A small image classifier, trained from scratch.
Model: 15.2M parameters, 40-pixel images, arch mlp_mixer, norm layernorm, activation swiglu, patch size [4, 4], layers 12, width 320.
Data: 49215 training examples, 18.9 epochs.
Rows from block 7 of a small image classifier, named by matrix and row number. Rows with one number belong to one neuron. Each number is 128 + 24 x the weight over its row's rms, rounded and kept within 0 to 255. All counts start at 0. Numbers have three digits each.
After each neuron's rows are labels from the 100 images, of 14976, where the neuron reaches its largest size: "top examples" is what is common among them; "colour at peak" is the nearest of a few named colours to the mean colour under the peak. Only what is clearly more common there than usual is listed. The data: retinal OCT scans (Kermany 2017).
# gate: MLP gate (model.blocks.7.mlp.gate.weight, 1280x320), inputs 107-213
# fc1: MLP up (model.blocks.7.mlp.fc1.weight, 1280x320), inputs 107-213
# fc2: MLP down (model.blocks.7.mlp.fc2.weight, 320x1280, transposed), outputs 107-213

gate.677:117109115111111177138154141125098115129128153108119158134131123089109150098069090125108115085089139094124091111105135177138106089118157139105145092101117125142150073111125121122121107106142104123143116123131171084128101128153120138152155129112120133112155149104125174124161140123144104140135154124103125109171139149147114
fc1.677:135149142126121121122159129158139097142148134146155133097136161127086107130109156109104159130090146106122166092116126130185134103149099111094128139114151105125087115110151096041113118123147154094106159183108138098139144167170097118095144141110136118107154153144146124156168092128140092162069102072131145136127118109132127
fc2.677:131151131167151138146125110181130106154139141142100135152145137120137139124170113130097109133151104132133148126158117141105086082105118125157168115122139139120093178148157150101071136113157133080123129109094094143148143126169171151130157114158151117124129091150141136121102086142155095143154127097125098126137139122148089
top examples: finding: choroidal neovascularization
colour at peak: grey

gate.683:136090129121150122113147099138116089125133117182159124129179142127123131092129133096153136120124121139110102142122144089094121120130175109104153128130163120114162154121091125105134180093162114142153134101127107112118122136104132168180100106143162152132181121098165099143141116152116122067113106166095092162141151106140152
fc1.683:118079139134173115128162128164111121131177086152115139096133132158149122112109114140145115152132116119108126126092080187103128120119120100084143130147150128131155145121108144110126138097171118181104108129116145137150089180132126171157149125088157165105176120168150136150123080157151105083152098093131115153179095118134130
fc2.683:112133135160160159120115106140122147121165150122090056120161123168112113100155127119089157178104123128153072108132119131162150155104146137104132138113111153151198167085158131156142125124115121138148110138086127138123111127121137094129171131159121108139156136107130070132144094102129152135136094102121167171095158125125135
top examples: finding: choroidal neovascularization
colour at peak: grey

gate.124:157101111124127127164091131155133152150125148095159097092171120155168128111139094106122178143139144103121197122120123137105141108142127104105117129099105131116185158170133122094106156121115125174140142141125076129121105107124148185125152123148132127149118101132128136102144155122171158136109147116134163148127108057104087
fc1.124:145113117124123147084114087126151149110112152098125106115134114131130172157128096119140099128130135083099123175141123146133148139116146168113146114133130137099135147103140199121105172158129126170165161111129124145135102112131116147159132128130121126157087078152105139094116095118121148131117137112128103087129139101186122
fc2.124:109124118183136142090103138127134124126118074112181169101089123077120111115099143123164099139155140151164110157137113171107128124106175123115141082109139143133129129091118145114143167183106119111126150092125163138100142128096091174156136158174110143120153116103110131107112122101083134111138133159136119120147174115121133
top examples: finding: choroidal neovascularization
colour at peak: grey

gate.256:144125088187123157162119081116154113138080119153107102112154151125133138145141124107131066114128148130122130111131129148140106106146104144156144136114178125129165102108132141122084125149141166088094137115143112107121137144117125096079125135067168116156114108133182111136141126116127122150143111166158127126116140114124106
fc1.256:136160090135159138126105156062105160136146149076086111115103150141096100087063138093151067154117116115149125139115098137158069130137122128085118104142142104121097120121123149125140132120136131126141140121138104145106131170143142143161128125118161127142086099141153173093129138068140123145132119172144153148171129146126120
fc2.256:079123101126118114108092131134120157121108097088100074118099153095139114105109144085133131155141123106160139130113165110167079126135108135135121114144159121119099097077137156103108144140107182138087120138155114157128140204126124146149209103139136156133116109174139157092112127106131113127112130146153163132144151138106132
top examples: finding: choroidal neovascularization
colour at peak: grey

gate.306:113153141091108139118134129175148143093120159164113110051119106107112131105174156149137108104119129173135110128099162124112170122100116138111153111150161150124126092137137116167161191173175124148140136104121127132105147127123107113133126130126128100127106116118144180175074135107117108105093153133146154180159098104153153
fc1.306:084128161103129141156155129162132102123120130152128105077127122101098135100142135181128140076123105151144118079106108121104155126066124123153106100150138145145147113104107102135158130166168149121143129096129147150159144084091139102152132135121161140086119141122158141148090169083089167116117170173127149128141083088128145
fc2.306:127133142118158130157111102152131092120095126130147148113107108108190109141104140126129154108119125105147149169122155140123145114111130162121100158148133148121147120130102124174122080120178098136099141123150137162120118123134091158085149135128126166123134149106132135113141103116150089148099172127087110115142129116126193
top examples: finding: choroidal neovascularization
colour at peak: grey

gate.588:148157132136097137130090102089110114114138171088124122097165149115144156153134142096163148184096108119133118099155118078169120128119126092096177113129108127096157127176116112132164137118106146143134167152143143112165113132148109103128120128101155124094101116119098126112125175148118108123111131117148146138129139151145086
fc1.588:125123123157126117123091168136130113119132140109077120086143137114162209166097124130142112131119128165121148115172103078115153132145118145096133087180144080080145132121104143136107154134115082149176082113098094125111086100142159150142132099120136145139136110119118119086156150155138152125105132103095130150087165168132138
fc2.588:119105097145143130152128148190129161127109104164141131100103129164104109097145121115125178145115100096152096142128125131124116121160127114143144108076141122131125152128176133180172178123154093152132120126087159153135136139115143166133166161130101102130156086106147149119122152117100161117108120117127113145116121119165117
top examples: finding: choroidal neovascularization
colour at peak: grey

gate.535:130092150098125112171161159180130090147117139156174106164162114156141171128125101127132140139106153162113103122134131096102141117148140105113103119082128112113132110133110071134110085115126140133103134183162102110137146135156127077127126151123115108142136126135159129104119166128160107110129144139095084159140132077077144
fc1.535:120136107116138130133148128108100162118159092159074117104132143120142146133155156126149071139147109110127133150151085143151149135108125134150137122170099103112115142102107102118159146131129132125192151107117141147104147126116183140084130059125094159138169165097142115108129139129127119126103097115109131132141106149178119
fc2.535:112099122130142116143086120137131102136116090126128136161177129114124147138103108125150111087110156117137122127115126103163161132146095138137120150134149122181155101141079081124114097134134077102085120134185101096144156125133121157122127100124089124138140133112159111186090126133145152115112161174147178105097114163111105
top examples: finding: choroidal neovascularization
colour at peak: grey

gate.81:091189160093134149150117143159130146156135113141117097147115124130136077118108119129094095125135100173114140143103119104152138110103121136138176147116125154108120117128148113157175103151087129112079135102098108087114104106097102150103127134107109141097145151136088144173143164117132080115100112153147104121073161138116108
fc1.81:093194138113085135143150114114138087157118141093151126093134129140129100093147131141119140070155149097154109147086103105130178110122122109067166144128084153151149125107110126157124087123157101113128109146083124112087147083138098143127127136140100167128132146153089113134179123108098099161125131096107125139134104164121113
fc2.81:101181130086112105112126095148162129116126164136147099141115151132129157091123170129156140090127146132116170102113101112109140104121092129124076118150101139136118156161137162168117123128118117103127129136087135131127130116147132129143126124131116147129136142159086124090162146108121103166118138115132096129110128136105108
top examples: finding: choroidal neovascularization
colour at peak: grey

gate.360:168148140114163135166113121107109154120095178139140125090126161116129132073109098093118156152124171148094139106093148121121138087144167165062080151181127121126088108109121101136145131172143119143106137103137130158159135168125129127115088124147146160168106132122137140123111069120122157116117114111093153121088111089120103
fc1.360:159130124124104119095116088156090158096118126108124106118114129140136124156160172173130139140110169105111120101079149136147096116150086141107131097136113098125141137097198124146159145103140134100135131103106164101149109105089139096112126118120108128122141121106144142107179152142128123106146130128126125157134150118120153
fc2.360:136125129112124102132112092130064149127099118147143114139131135161138106125141105138090107197132181154141086088125123105114095135140134095095121140112077135111131097156140138152136175171121091096111134108107144136124103152128151114078089162107126153142216143115132144100195123103102095110130135125101136141127117118133122
top examples: finding: choroidal neovascularization
colour at peak: grey

gate.131:127133106119120129126155144163127174107089130143119145189101141144099106110091129120128163095117134154104129123162141091148093118116103115114122138137131095078117138121127135132130131097124124146112145117114107125109108136113090169117148071108122123178132110124097089117158146156094133132125104137142140116116098104057141
fc1.131:154127117153182120080119116095125166137137139145127131131076165126143120102146134159188104140101153098105145123109120121122163086062114104107117155176127143137147150091094137118167098159159134146123160119118131135107134162121147126124163096145137107133179104121106125070120095115100122120135131128148099165114175129160110
fc2.131:110142135138113131106080121145139116108180143179097148083089143084148114092127110122113140112154168144148178156115129118079127139066110115150146124153169110160137142124128139132135140144173158115091153115119153176121150139102151169108154140118142144125154162165132131095130126128105134127089140099149108126090114125104141
top examples: finding: diabetic macular edema
colour at peak: grey

gate.748:090177134080111072136112109123170114186167111081146141132076113127124071092103139130109102136149136119124114151143163115124138114107156111119120140124145131129138145148128108124099134107090185145104150126133118144105142125150126147138139123118165090105184126113136101105142115151136114088082121128152108145141141124129153
fc1.748:124135131128125094133107143099133141123150104163145154115128114161135125106133165112132116162135162126116157083164114119137143098104172136141116100154112114121168111127132135113142125140146145121087133124115119077086096170129145108129150142119127141121106106133103178118100133112142149129098132100110137121152151125142110
fc2.748:144126122121133103141126149112127194123172128153122140109103168167119123100103141128086124137206167108154132119163123124150155131126151143134133182110158121098111132172119130149115102139067148065172156140119151118143122148125134146155140169108131103102151101156083123115162142126117143105117143100130171102163146118125106
top examples: finding: diabetic macular edema
colour at peak: grey

gate.375:092132098129120134114127050132068114144137139125136130102122095143124152126132129102155131112138144146141162166115123096151127132135148093146102114165094140139137074112140128145116117145119119131140117141140138118101067145164114135084114161144109151136104136138096147118103138138130132140128156137129086098137172114114113
fc1.375:127148171121108137126128120130110101092048104137145099113143120158182073128159136155118125153149164127145141127090136100172096147134137099176109131111088149146129125117063149158080177113129095151106163109157101140150097140129121132127157141125129147109135117145107115160120148129142129161121141099130131155129176119149139
fc2.375:111135189128139133148106137129145112078106134116138063136160117122131124136112131128114073124127119137149114118118171142095087117112138121150125113126140122147136168118124158166124160137173158142175135162155167120123126141119172108106078112145141141145130119120115171099097161148110127114155151067133097153151110123136146
top examples: finding: normal
colour at peak: grey

gate.694:109174121109127116122151131133129138105176141108087175102128114141145135137084100133108133127185102168150111133122122106120106124104152105142130081129128134105111126159115105116140135148107129165130116128112117109148120122137175136142109098169155133103187144117122144115125148118144124089093129094130181140105146167138122
fc1.694:161098175117160120105106113141122119155092096134165080162136145116122158094157144110128128132097133130108128113113180111139184110105102125121106167128123115141157138126136124143145145129165085103121118141151150153149164158110077119094142157091065109165094091093145134136155098125122122131133134149143091117115096112121131
fc2.694:156125115117110126159151186146125152161128128124066101164123132148120148115123136123140157136107127156151153114110143089196136091134164080171096123115118108068137127155116163146161182114094113141161143096083131152121142100142083098094096114133166109150167172115119170119171113124135116111166160106153140108101114166156095
top examples: finding: choroidal neovascularization
colour at peak: grey

gate.496:111126176135127191096155150107135141119147149133083123124099134139133114120125126108155081111099179123142106144117096150104100188117139099134117135097112117136119111132160124101148122127134115150099139121105162149117109107126180086144144143119144164098099130135077119154136123132153149100156109144152121138127149118102120
fc1.496:117115144139132153100105127113131159175121113107128087129138133124138131135128109103115123211153141152137114164143088148091172141131130095133162105063141118116148105119142118143114125106133119152160110161098142140155138103090105110134138105092120135146091092123155103137174151109099145117116141106157126117087124140072145
fc2.496:135111139159120171141118081124142161131101102159151113146140109182151098150117119094124136168145135137119121160143112090111153087136098123161123103139125103105123132115127132153129124121096106120129100149134112123098117158131105101135170117139093143152103090092121094115137093125109143114147146107126134147129174143109151
top examples: finding: diabetic macular edema
colour at peak: grey