config.toml
train_examples = 49215
norm = "layernorm"
mlp_ratio = 4
parallel_block = false
conv_stem = false
init = "xavier_uniform"
epochs = 18.9
warmup_steps = 2900
Rows from block 6, named by matrix and row number. Rows with one number belong to one neuron. Each number is 500 + 50 x the weight over its row's rms, rounded and kept within 0 to 999. All counts start at 0. Numbers have three digits each. After the name is the row's rms in percent of the matrix's.
# gate: MLP gate (model.blocks.6.mlp.gate.weight, 1280x320), inputs 0-106
# fc1: MLP up (model.blocks.6.mlp.fc1.weight, 1280x320), inputs 0-106
# fc2: MLP down (model.blocks.6.mlp.fc2.weight, 320x1280, transposed), outputs 0-106
gate.154 088:486469551512369465452500532554554468460488515551538523455457438468528438456544392505557553501559541425537509505557423476525494475522548458540533575574528483588468467553458428450515488509467439474416474490527538479501570507587475557463531520461533433547508514365468395445588474489514486478531514542502514432537522439525441
gate.155 069:461554488571495458428545601517572438401474528421506557497496557285481532522478477621518513494544461471501507483532428468485513443502556447421476501522481551524440522571447443482561501537479449534451555486515539445597508475372497523461549539558414479537474546501447510504430398612498589501378456452562508545566535457422537
gate.156 129:423514505500455543541509481541524474574466434467415550540482507479571437492511538504534388486502575526522607431511528436453444484476495495467512419504448563567444430559491536526471506481512374416530531494620503443502565528442458443505551522518417503487451521483425507470525519539446506528497543518442513386524485482536575
gate.157 116:549469525461544505475505553434454530462536426515495455476404496379452605514570608502531497521499513414518512471436593475507503508428489538527492474531473390549498535493514665479457477554436488460588456476543493569565498441393477474438462522560447427494505493487444430530409517527526458585452585448525436439480557501548516
gate.158 118:482551449560444576470503466544469454471552406500569456495417512547548530520538457458577530400535562523496534564496559487503436431571429516518521475544520382501543504456403560548543529516507517471530516503468547517478386476495489469510566560551405504546478505629577523564507521376456459528521481553355500425569481523410505
gate.159 107:575559497499497515440496521453531523575459478533411570523586549380461519430556512588535560513499506498535395483548555503499503520516523453611445504437534531589505461498467537499463547535407470490570412478548590502389513490502459483421460594463472426536533468409478503519478445502457498502489492517531508532472480465493553
gate.160 106:381467502400494430429608504578429442464433496495495476560503504435582467446491389486476470515418450478496467560530557434591602493527486466476596570463541577549529540437416460563426498598530422536480475597525602465510435444479498610543437498478457411406518485470416451609479549469593473503506457508467531511526499436491552
gate.161 088:519617538438479503550508548508528490453380522579530573530563596455477545481534520447516457481558428503464475483521581443552526444437495493474425426519470452475543589499442561536450629494506547559425491523511528475529465494421467504499486436482484559557498497527504466487436430415507494523542464489529472485560529502421542
gate.162 103:522470611487524533488568582484498469512549481521546563477605562474407493442462513579433504515539454455598461501488494403441519416455491433444502492457477453539561578563429480441537485455433585437572366521461512550455421394490526479534527497473513607559494501575514517565615477450514533533551451541524559423528519544550534
gate.163 083:504532528521453529472528495434563471514394448467586552513576476386590505471565479493507485590504571587617511458539675492440456438545520427470470568443492473523470535551409468436567429428582427462467470420505440397510484585523404532463465542559387556429584432538456509494449474513404540481440543513430488588531485479461490
gate.164 100:460489522503420527512544527476579434484527552564589410466478559428504561494520395504572492511451533514481421499478564439576465456538449508449585500506511551487430572523569496495497501465496520418431504496472416390472498491508504514427586554502461501434469443502467431554477491429418564475505498533586503544486446555485606
gate.165 033:470538475422445421590533552466497526536497512517530601409506474508523511496538526450527458511439522419577525588575603563619376529476456585558486554465544514465478526507524584457555503509388444496560507543590536416496471411424504537466456461503478412474502484462527424524533511438511441404524516555448422471524561555459479
gate.166 057:490512550482450509498478544398516451572489494509465438412466479448531577478449533538578509530469437535494483546434535494530618518486482446462526617524555523603465559480570544476421437530491474545449505593600490469492542427478454417521494541494503436454425456487552410559434527552535537539452500498521529528557428450569378
gate.167 130:467537514490428399534503498482555523493489419529538561470552522503515539434513500474512411506603512481556566505492509532492574410443487445552498508435501527441553434441383493535479470498469480509528511424541490438480531451531605524466445567538461546512518450479491553547520491489442489463490480447537486429475473559481476
gate.168 121:478486489612565419602465483494486404399472455539520472432540480468510483486490515493516501505513463578524424464525457537605459563524519479502494496489496410569591609532468579403485568493588486544529488452505536482513440492546551549577514467517503419609522511489483500592511524481473435495493448484456522540507472611465539
gate.169 062:455491458548511419536456482505481561563529547599556544478501546518462494478458507456432537472499495472474494503502448545497427483496570505439527367465511610558543537641460504501405472470469512527575513548526535482545479434420530536424439381543530501500544525530518539553463529546531516439475519559525591554509474536473566
gate.170 055:502587513503449518529485479460430431539450460527515518507528465546466493527449644507672420528470454435581469361423412458535566583424535514552544512471508493504442389502415521495529440554435450492481472481488586544434522489462477426578497429481494512447543537505435581452517438489443453538521520487484566599514534427601460
gate.171 056:553415401488498517501466546418531498487542547426422432554560500604425448461578471503521540545562417466561515450558541413564536599461562599430384515490579387605457488433456430555430622489499456453513447511461447559546469558484491513542567508535536474509507446526498526537528520533487442494512553510646457639486448457557436
gate.172 063:467449437558445529464453541518494436417444500616616605400541559433481518552468434544569581515445493435521485369552485507383487510545477437430490590570452450559558515541512460461488527491493478470586533576507504509515491493497517453601500438504527541499465552475484502511511499517587436404494537562524568503517405438512517
fc1.154 095:569568532538502558571488501443422505464465500488526457476560524444401564637430559420421489434461503580478496419453498400499477509480616477529583504504438505562540536488528490469508500438521506492529449561546510513474505486492545507564507576478484567499451520497496478463513480540445547484431450470521452505522530550446477
fc1.155 078:502469407527507476515521481518512483500582628424500513503460477508543530512406472510509533520451498615465579477541440446589515580468527521441460534571510533521539538500439550550494537558450529412429414505489514455499498447496561563413466546618437543485486612517556383502591448479499592541381519535526518523446549403487549
fc1.156 123:538451495468434531446526626514456557523414503528486564491455464449520430559495515560454567496580506522546533494536453441515550446452530452570486400502509421604454541496458389455482456514491562477517430550439482436468510452537408458518499457438523459464513495471465574469558442562419401417530431488419532514574592615514585
fc1.157 097:503598458468541476539518601497546555491534397611480396503465486326512584463570584466432498464467443424511514418495568548504498500441451447481519369521479428513418536515485583395529527603530532423543525458551480485484473463444585523395498548498506467438498498494458459551414568492531477525457613517504541434458489523491523
fc1.158 120:516440484475528585506425501560526548533535484493480515444469351498468514561420490487526491518482473478517504445554441437518633578525422488398443519501437523456498562558576480440490443479398489450571517535481508395520530503528498546471544508462476527519505454488497526464468521564521450578547375452491432483506544490552517
fc1.159 114:582423520513421463548448493504440464455457435564431444458455609518486587532550458522572580496551557641574456518578517471529627540402414579486477496490499510550556500451524540503468490520455509441601505578461563498490453521455522554436510520486428465437513559523442436560448509534593534456366462552498524492516434579482451
fc1.160 104:554547501521557523468478533534542551511477520521437495467550497469514507516531498434548478482560469541458480514513464479434521471515430473428439468518442578430439527438411448586525560492430446525352507571446486472398543518461564594446595526585515503541545516469538464465525524527541454419567581527592449500521391547494548
fc1.161 087:443585534486512519445469549498428446537578493435566395511519444522506488599521461454414363475522606514514490521529451518438392513690430548508531543484411527512613536459404499545477485508445572497525528409454519595520485499537502497460430491536569488492485573491576494456498455510503530537480461485470471533491451518516435
fc1.162 107:538573540467488468478425477532503566434444525565472413537461571519490445499364549455518454540520549506546454548559461504530605511550516464469459457530546452488447573491549441559504509597489449522592461539604485495513449448504405550497462484534452428548405470534448496493497456483528534488536501560532590502471516440527451
fc1.163 089:425490481510505506415524504518442479519468451535504430561486488505478463503514523425484484442443471499511604582494489529590528508471516491462451571503539489463452584403425565509484478543506463512480452489486480495557496507510406608432539476544407544490473586496488542421581552527504558517468488530494531522532556469481514
fc1.164 094:497560576495530496498501474523568511572468520533543449481497538413495484495474510514532538617533545410456438477426535486622509485407443548594415484471566477461478567576568429431520486424509559520528607454454523514545561463523553518581554493550493559437509503475492451451530534408489500534564482504545504462420493519615474
fc1.165 063:489469478538572452520460463467490516438462499489541494498528524574414522477498467477566496463452458534513581503445413468456476517458509427447513566569502613502503564547468539590460479492513449546570494511491425496543547500528488470418528494525551501531541544399528569498484533493537437486468494477575472449451582463499581
fc1.166 071:490535511490473437492557539517559581457501469456497524470439515495475564541521513565481486453540538587530434442435563433529607527545438429588573491447542674466476574443517502575529460585500463451484502448548517507514524556414496475496450478438582478417473477450487505491492541443479432524456531526474547571466450454535467
fc1.167 126:483472511478537581496536538432512525497582522418567440484494487533452465554577496525492491458405499362484540448463526480528528546521516439468459450458614582568486529471516488593525532491507531569405471443557458510536546536481449501581512498489504490423475470494588451467447528499440515481434496492484515577442480511595425
fc1.168 103:561448511509582439568474496508530589429470477595540512393486458469501436505499566574537433489455467577538480467487518576495400515484562490535443467557458513474465562443450492450524499533590616428503458558484486508573409541505481463544537402470541415561546469550514448589546535535504460516488485454470558492480519586452474
fc1.169 072:575471603477507424476437479540471468465572555463518476486377550523421586480471459566500539519471535471440420495502552503479496619465466474540499469532510575388515496543494584515578455545529481532539512520443523534562470485520488532522472504525512522457481436510588524514460467445560539414592586506461482551466475463568455
fc1.170 068:451487425531466573497480465461572515512525561473506474512471464486506498460478510478424541493517426545457602510500552539548498537481578480504506604527493509494536564505618468397509443440484582493477545497564471425491551479536557531428521493500424553475520457449515636530473521529540505485514509441475442547544520415516515
fc1.171 058:556458436560447581459538474501561456426525577510533510531522487482506471519521490469451591469515432493516555575402523497561407541524615513580487407533538437597369467600469409583543583423481541511488425560417430563483470512531531544464520549525412464563536482504454556481492491476433536531492538446417519494544531441550578
fc1.172 077:455569485446495539416441446559455522554532415475514517490472461498536507507516433412438502528553507486586502530513498459529504444474483550497423455462440465536544402576596490487506589439466516466458558477456450618432531487525564525492511448528503493423519485491540551506485510385440489446487489443538391486425470567486534
fc2.154 099:578527456505574532562502537515483523406518593565484463490539568499537569529483578507495513533507546536502526504539489444523431531492512517477417546406495501552444535443582608529491429543460555468434475533534477524469497508526575427621491579459492399489616519443534409547429530598492599433516585544509573438496483516498502
fc2.155 077:466553443517481432514441497498568509439513574480552483467487402460434532517497481553477546503468563485510563475486539489432499607459522512552514444557455454440546516458543538614455559487563526495532468494511526568455566485608472497475485566557436402528500480420561446519481520400488513544497559517599423540482462449505564
fc2.156 117:450427484515462480530467589445439414577511385537503585487474467463445543519529664539409451541465442485535549572552506500481490458405478545531500589471493487515504499480426500531451501515516501616481610471485532533522496401529527425474511546586458481489518426502498458452534472446525489564531490362516413525506549425579641
fc2.157 106:430451455391565493575521466520447556498537588537414495453550543581550505521538523518545612461532627602600444593401424572547461462515513402464512455542506480498480542414509440483523497449514498413488456502485479354564514420548455429490510504438504470533461520444519477423519486505518540485500437537535527477528585466460465
fc2.158 124:531524493543384438484555479500533471452561469529480539545407544458497548555436540487487524545506520579479484406490640599517463439491485520471558487515453447487534455487503422458470450436496514569473487581460579432571510528493464498531485492555506433538473555555522479524517491461429556451438535478553500414474437531483506
fc2.159 107:465416503469477540435505529472499453390553580513439633473416426582517520481402536553520509475583422479510515559604477518507565430476524525403494571546541533453449469569453475451609578534518482493425524551491509404554403436497456589428625545487563488506530491545464536460402506469537593537431489539523437557516494543549498
fc2.160 108:488464492506462522577531544412423564403496434463552436466528457569468529460462497475577459489454447521589472436407424480496450562599444571441489436472529538460477598492463443573443431512563488559539509479415451420536446547413398566503516493503497532491528442504590557541409437485529543431528571464456434500612539421520542
fc2.161 089:534498564527472431530529521493515445480483551591482575478561580423509554492539404495430485434548421511504452493547581411495573385514411575523512500487600500509529455469471495461466492522379568529574464396535463432369518475490495561489507453494456547524477500466471511496483474507486478510495474434455498395584518556470567
fc2.162 107:514445556496530478551538375473512521431557502446549537471396529485434437505505485393488596458481522472456451481460422420528529525421492542450508539511467490440448459457552498523429473507539446499497487560467464612573489442562516498534540440505477515505556568455484461482453434504485544522492530454470486530447513468555584
fc2.163 093:492526507434495496468496552513481529515455498483473409488499510438520559550425471509511552424478564548486567545462492619545488556459511575608500479396529563582572485498455502487618488447540508552493499540568551458543530420483504499494478523522436591505453577466519416481459521498553503525542471614476503476504533579600473
fc2.164 093:506514471533443485445407514528515500456477496405371463468469488553514481492550446516551509509558467531514486430454525499408549506511569488497425511545448470510523510524495539445555446499472443527506544532580408491470520495427477563521583517522372449424458450532447508432515493467465407556609566505596448519507521504564541
fc2.165 065:545462573575613492540469440453464461467528525511507533478556551543490501484512595543450447510388589505566497486481479460430444535496480404445512628528581531451538494530421485490425479568526523484534563504538456496513524475466468454519549497549522494530550613436456545512458613526476408459449561477587485499481582496554528
fc2.166 075:535500513499428445485474519497580530529488432393513391527423496561533495499526471540480353532486538503586512461435507530523485571502466468517530504402557473498565488456595473586521548473501469499573562571523551547452435496395520495496505468535555508528488444494463541490523520432533496578492514502518641490566432502513462
fc2.167 127:466496415477460478471392454521525558371548538466549535560567563450505476480511528466573509415549573503576502541538549475505489534509503467602422541526492567524394525444465505460502529521577492480475475467473503553559569519508556476510383633555514504524531539472500414450436566519487447518444468440549495571467445495581546
fc2.168 122:540524569520586540521577477511622590501533638482540508494503544454520418407589491442479489556531525570512510594481528556485523461453489455554504530517406439496379573534419533510472487424467570420415465496546473447480535423549424425500493475496484520505504526488538470518485614487499536502465476451477472522515508510502452
fc2.169 074:550536536451436491519402521536491491502516553434521503510474501452433573542502468558444480521480549476498533445498611526539473613479546489481447520458538511426505504469455510464614585585530442489560515533568571645571491458519439450527523467482519374571442463514552507555444482492460550485580460386455450515533528597628499
fc2.170 068:525466437505519558498505450554466502505557505479485519520500387568527467502465524520535500426508587383412599462446537475451397571532472525491409634543441430492502456474543610439546462473509511419537542477538502456436502423433604567464505443490503494540547433477498580531410490541556532538453574474430489533609549474513540
fc2.171 069:496481479504431555538499554463532566498499550394492494445535496485615512520456532473464574546512485486556523464478452534544431495508485516507510430505596510487478488484630514519503475480490575500514566532594455412427424466412513484441387510465481503522503518521518563461446448533403465489527429481428457563590484436447591
fc2.172 076:472581502493494531456591500524445447544506469559515548370462449526597563506544392398532511472603569545506489542514535533525583393509444533488525580499406481607518559496484559487402420554537409489474515493530490544427546482547521512516549529425517460485483447495518581487552422422470469446537486484520408528426460551474594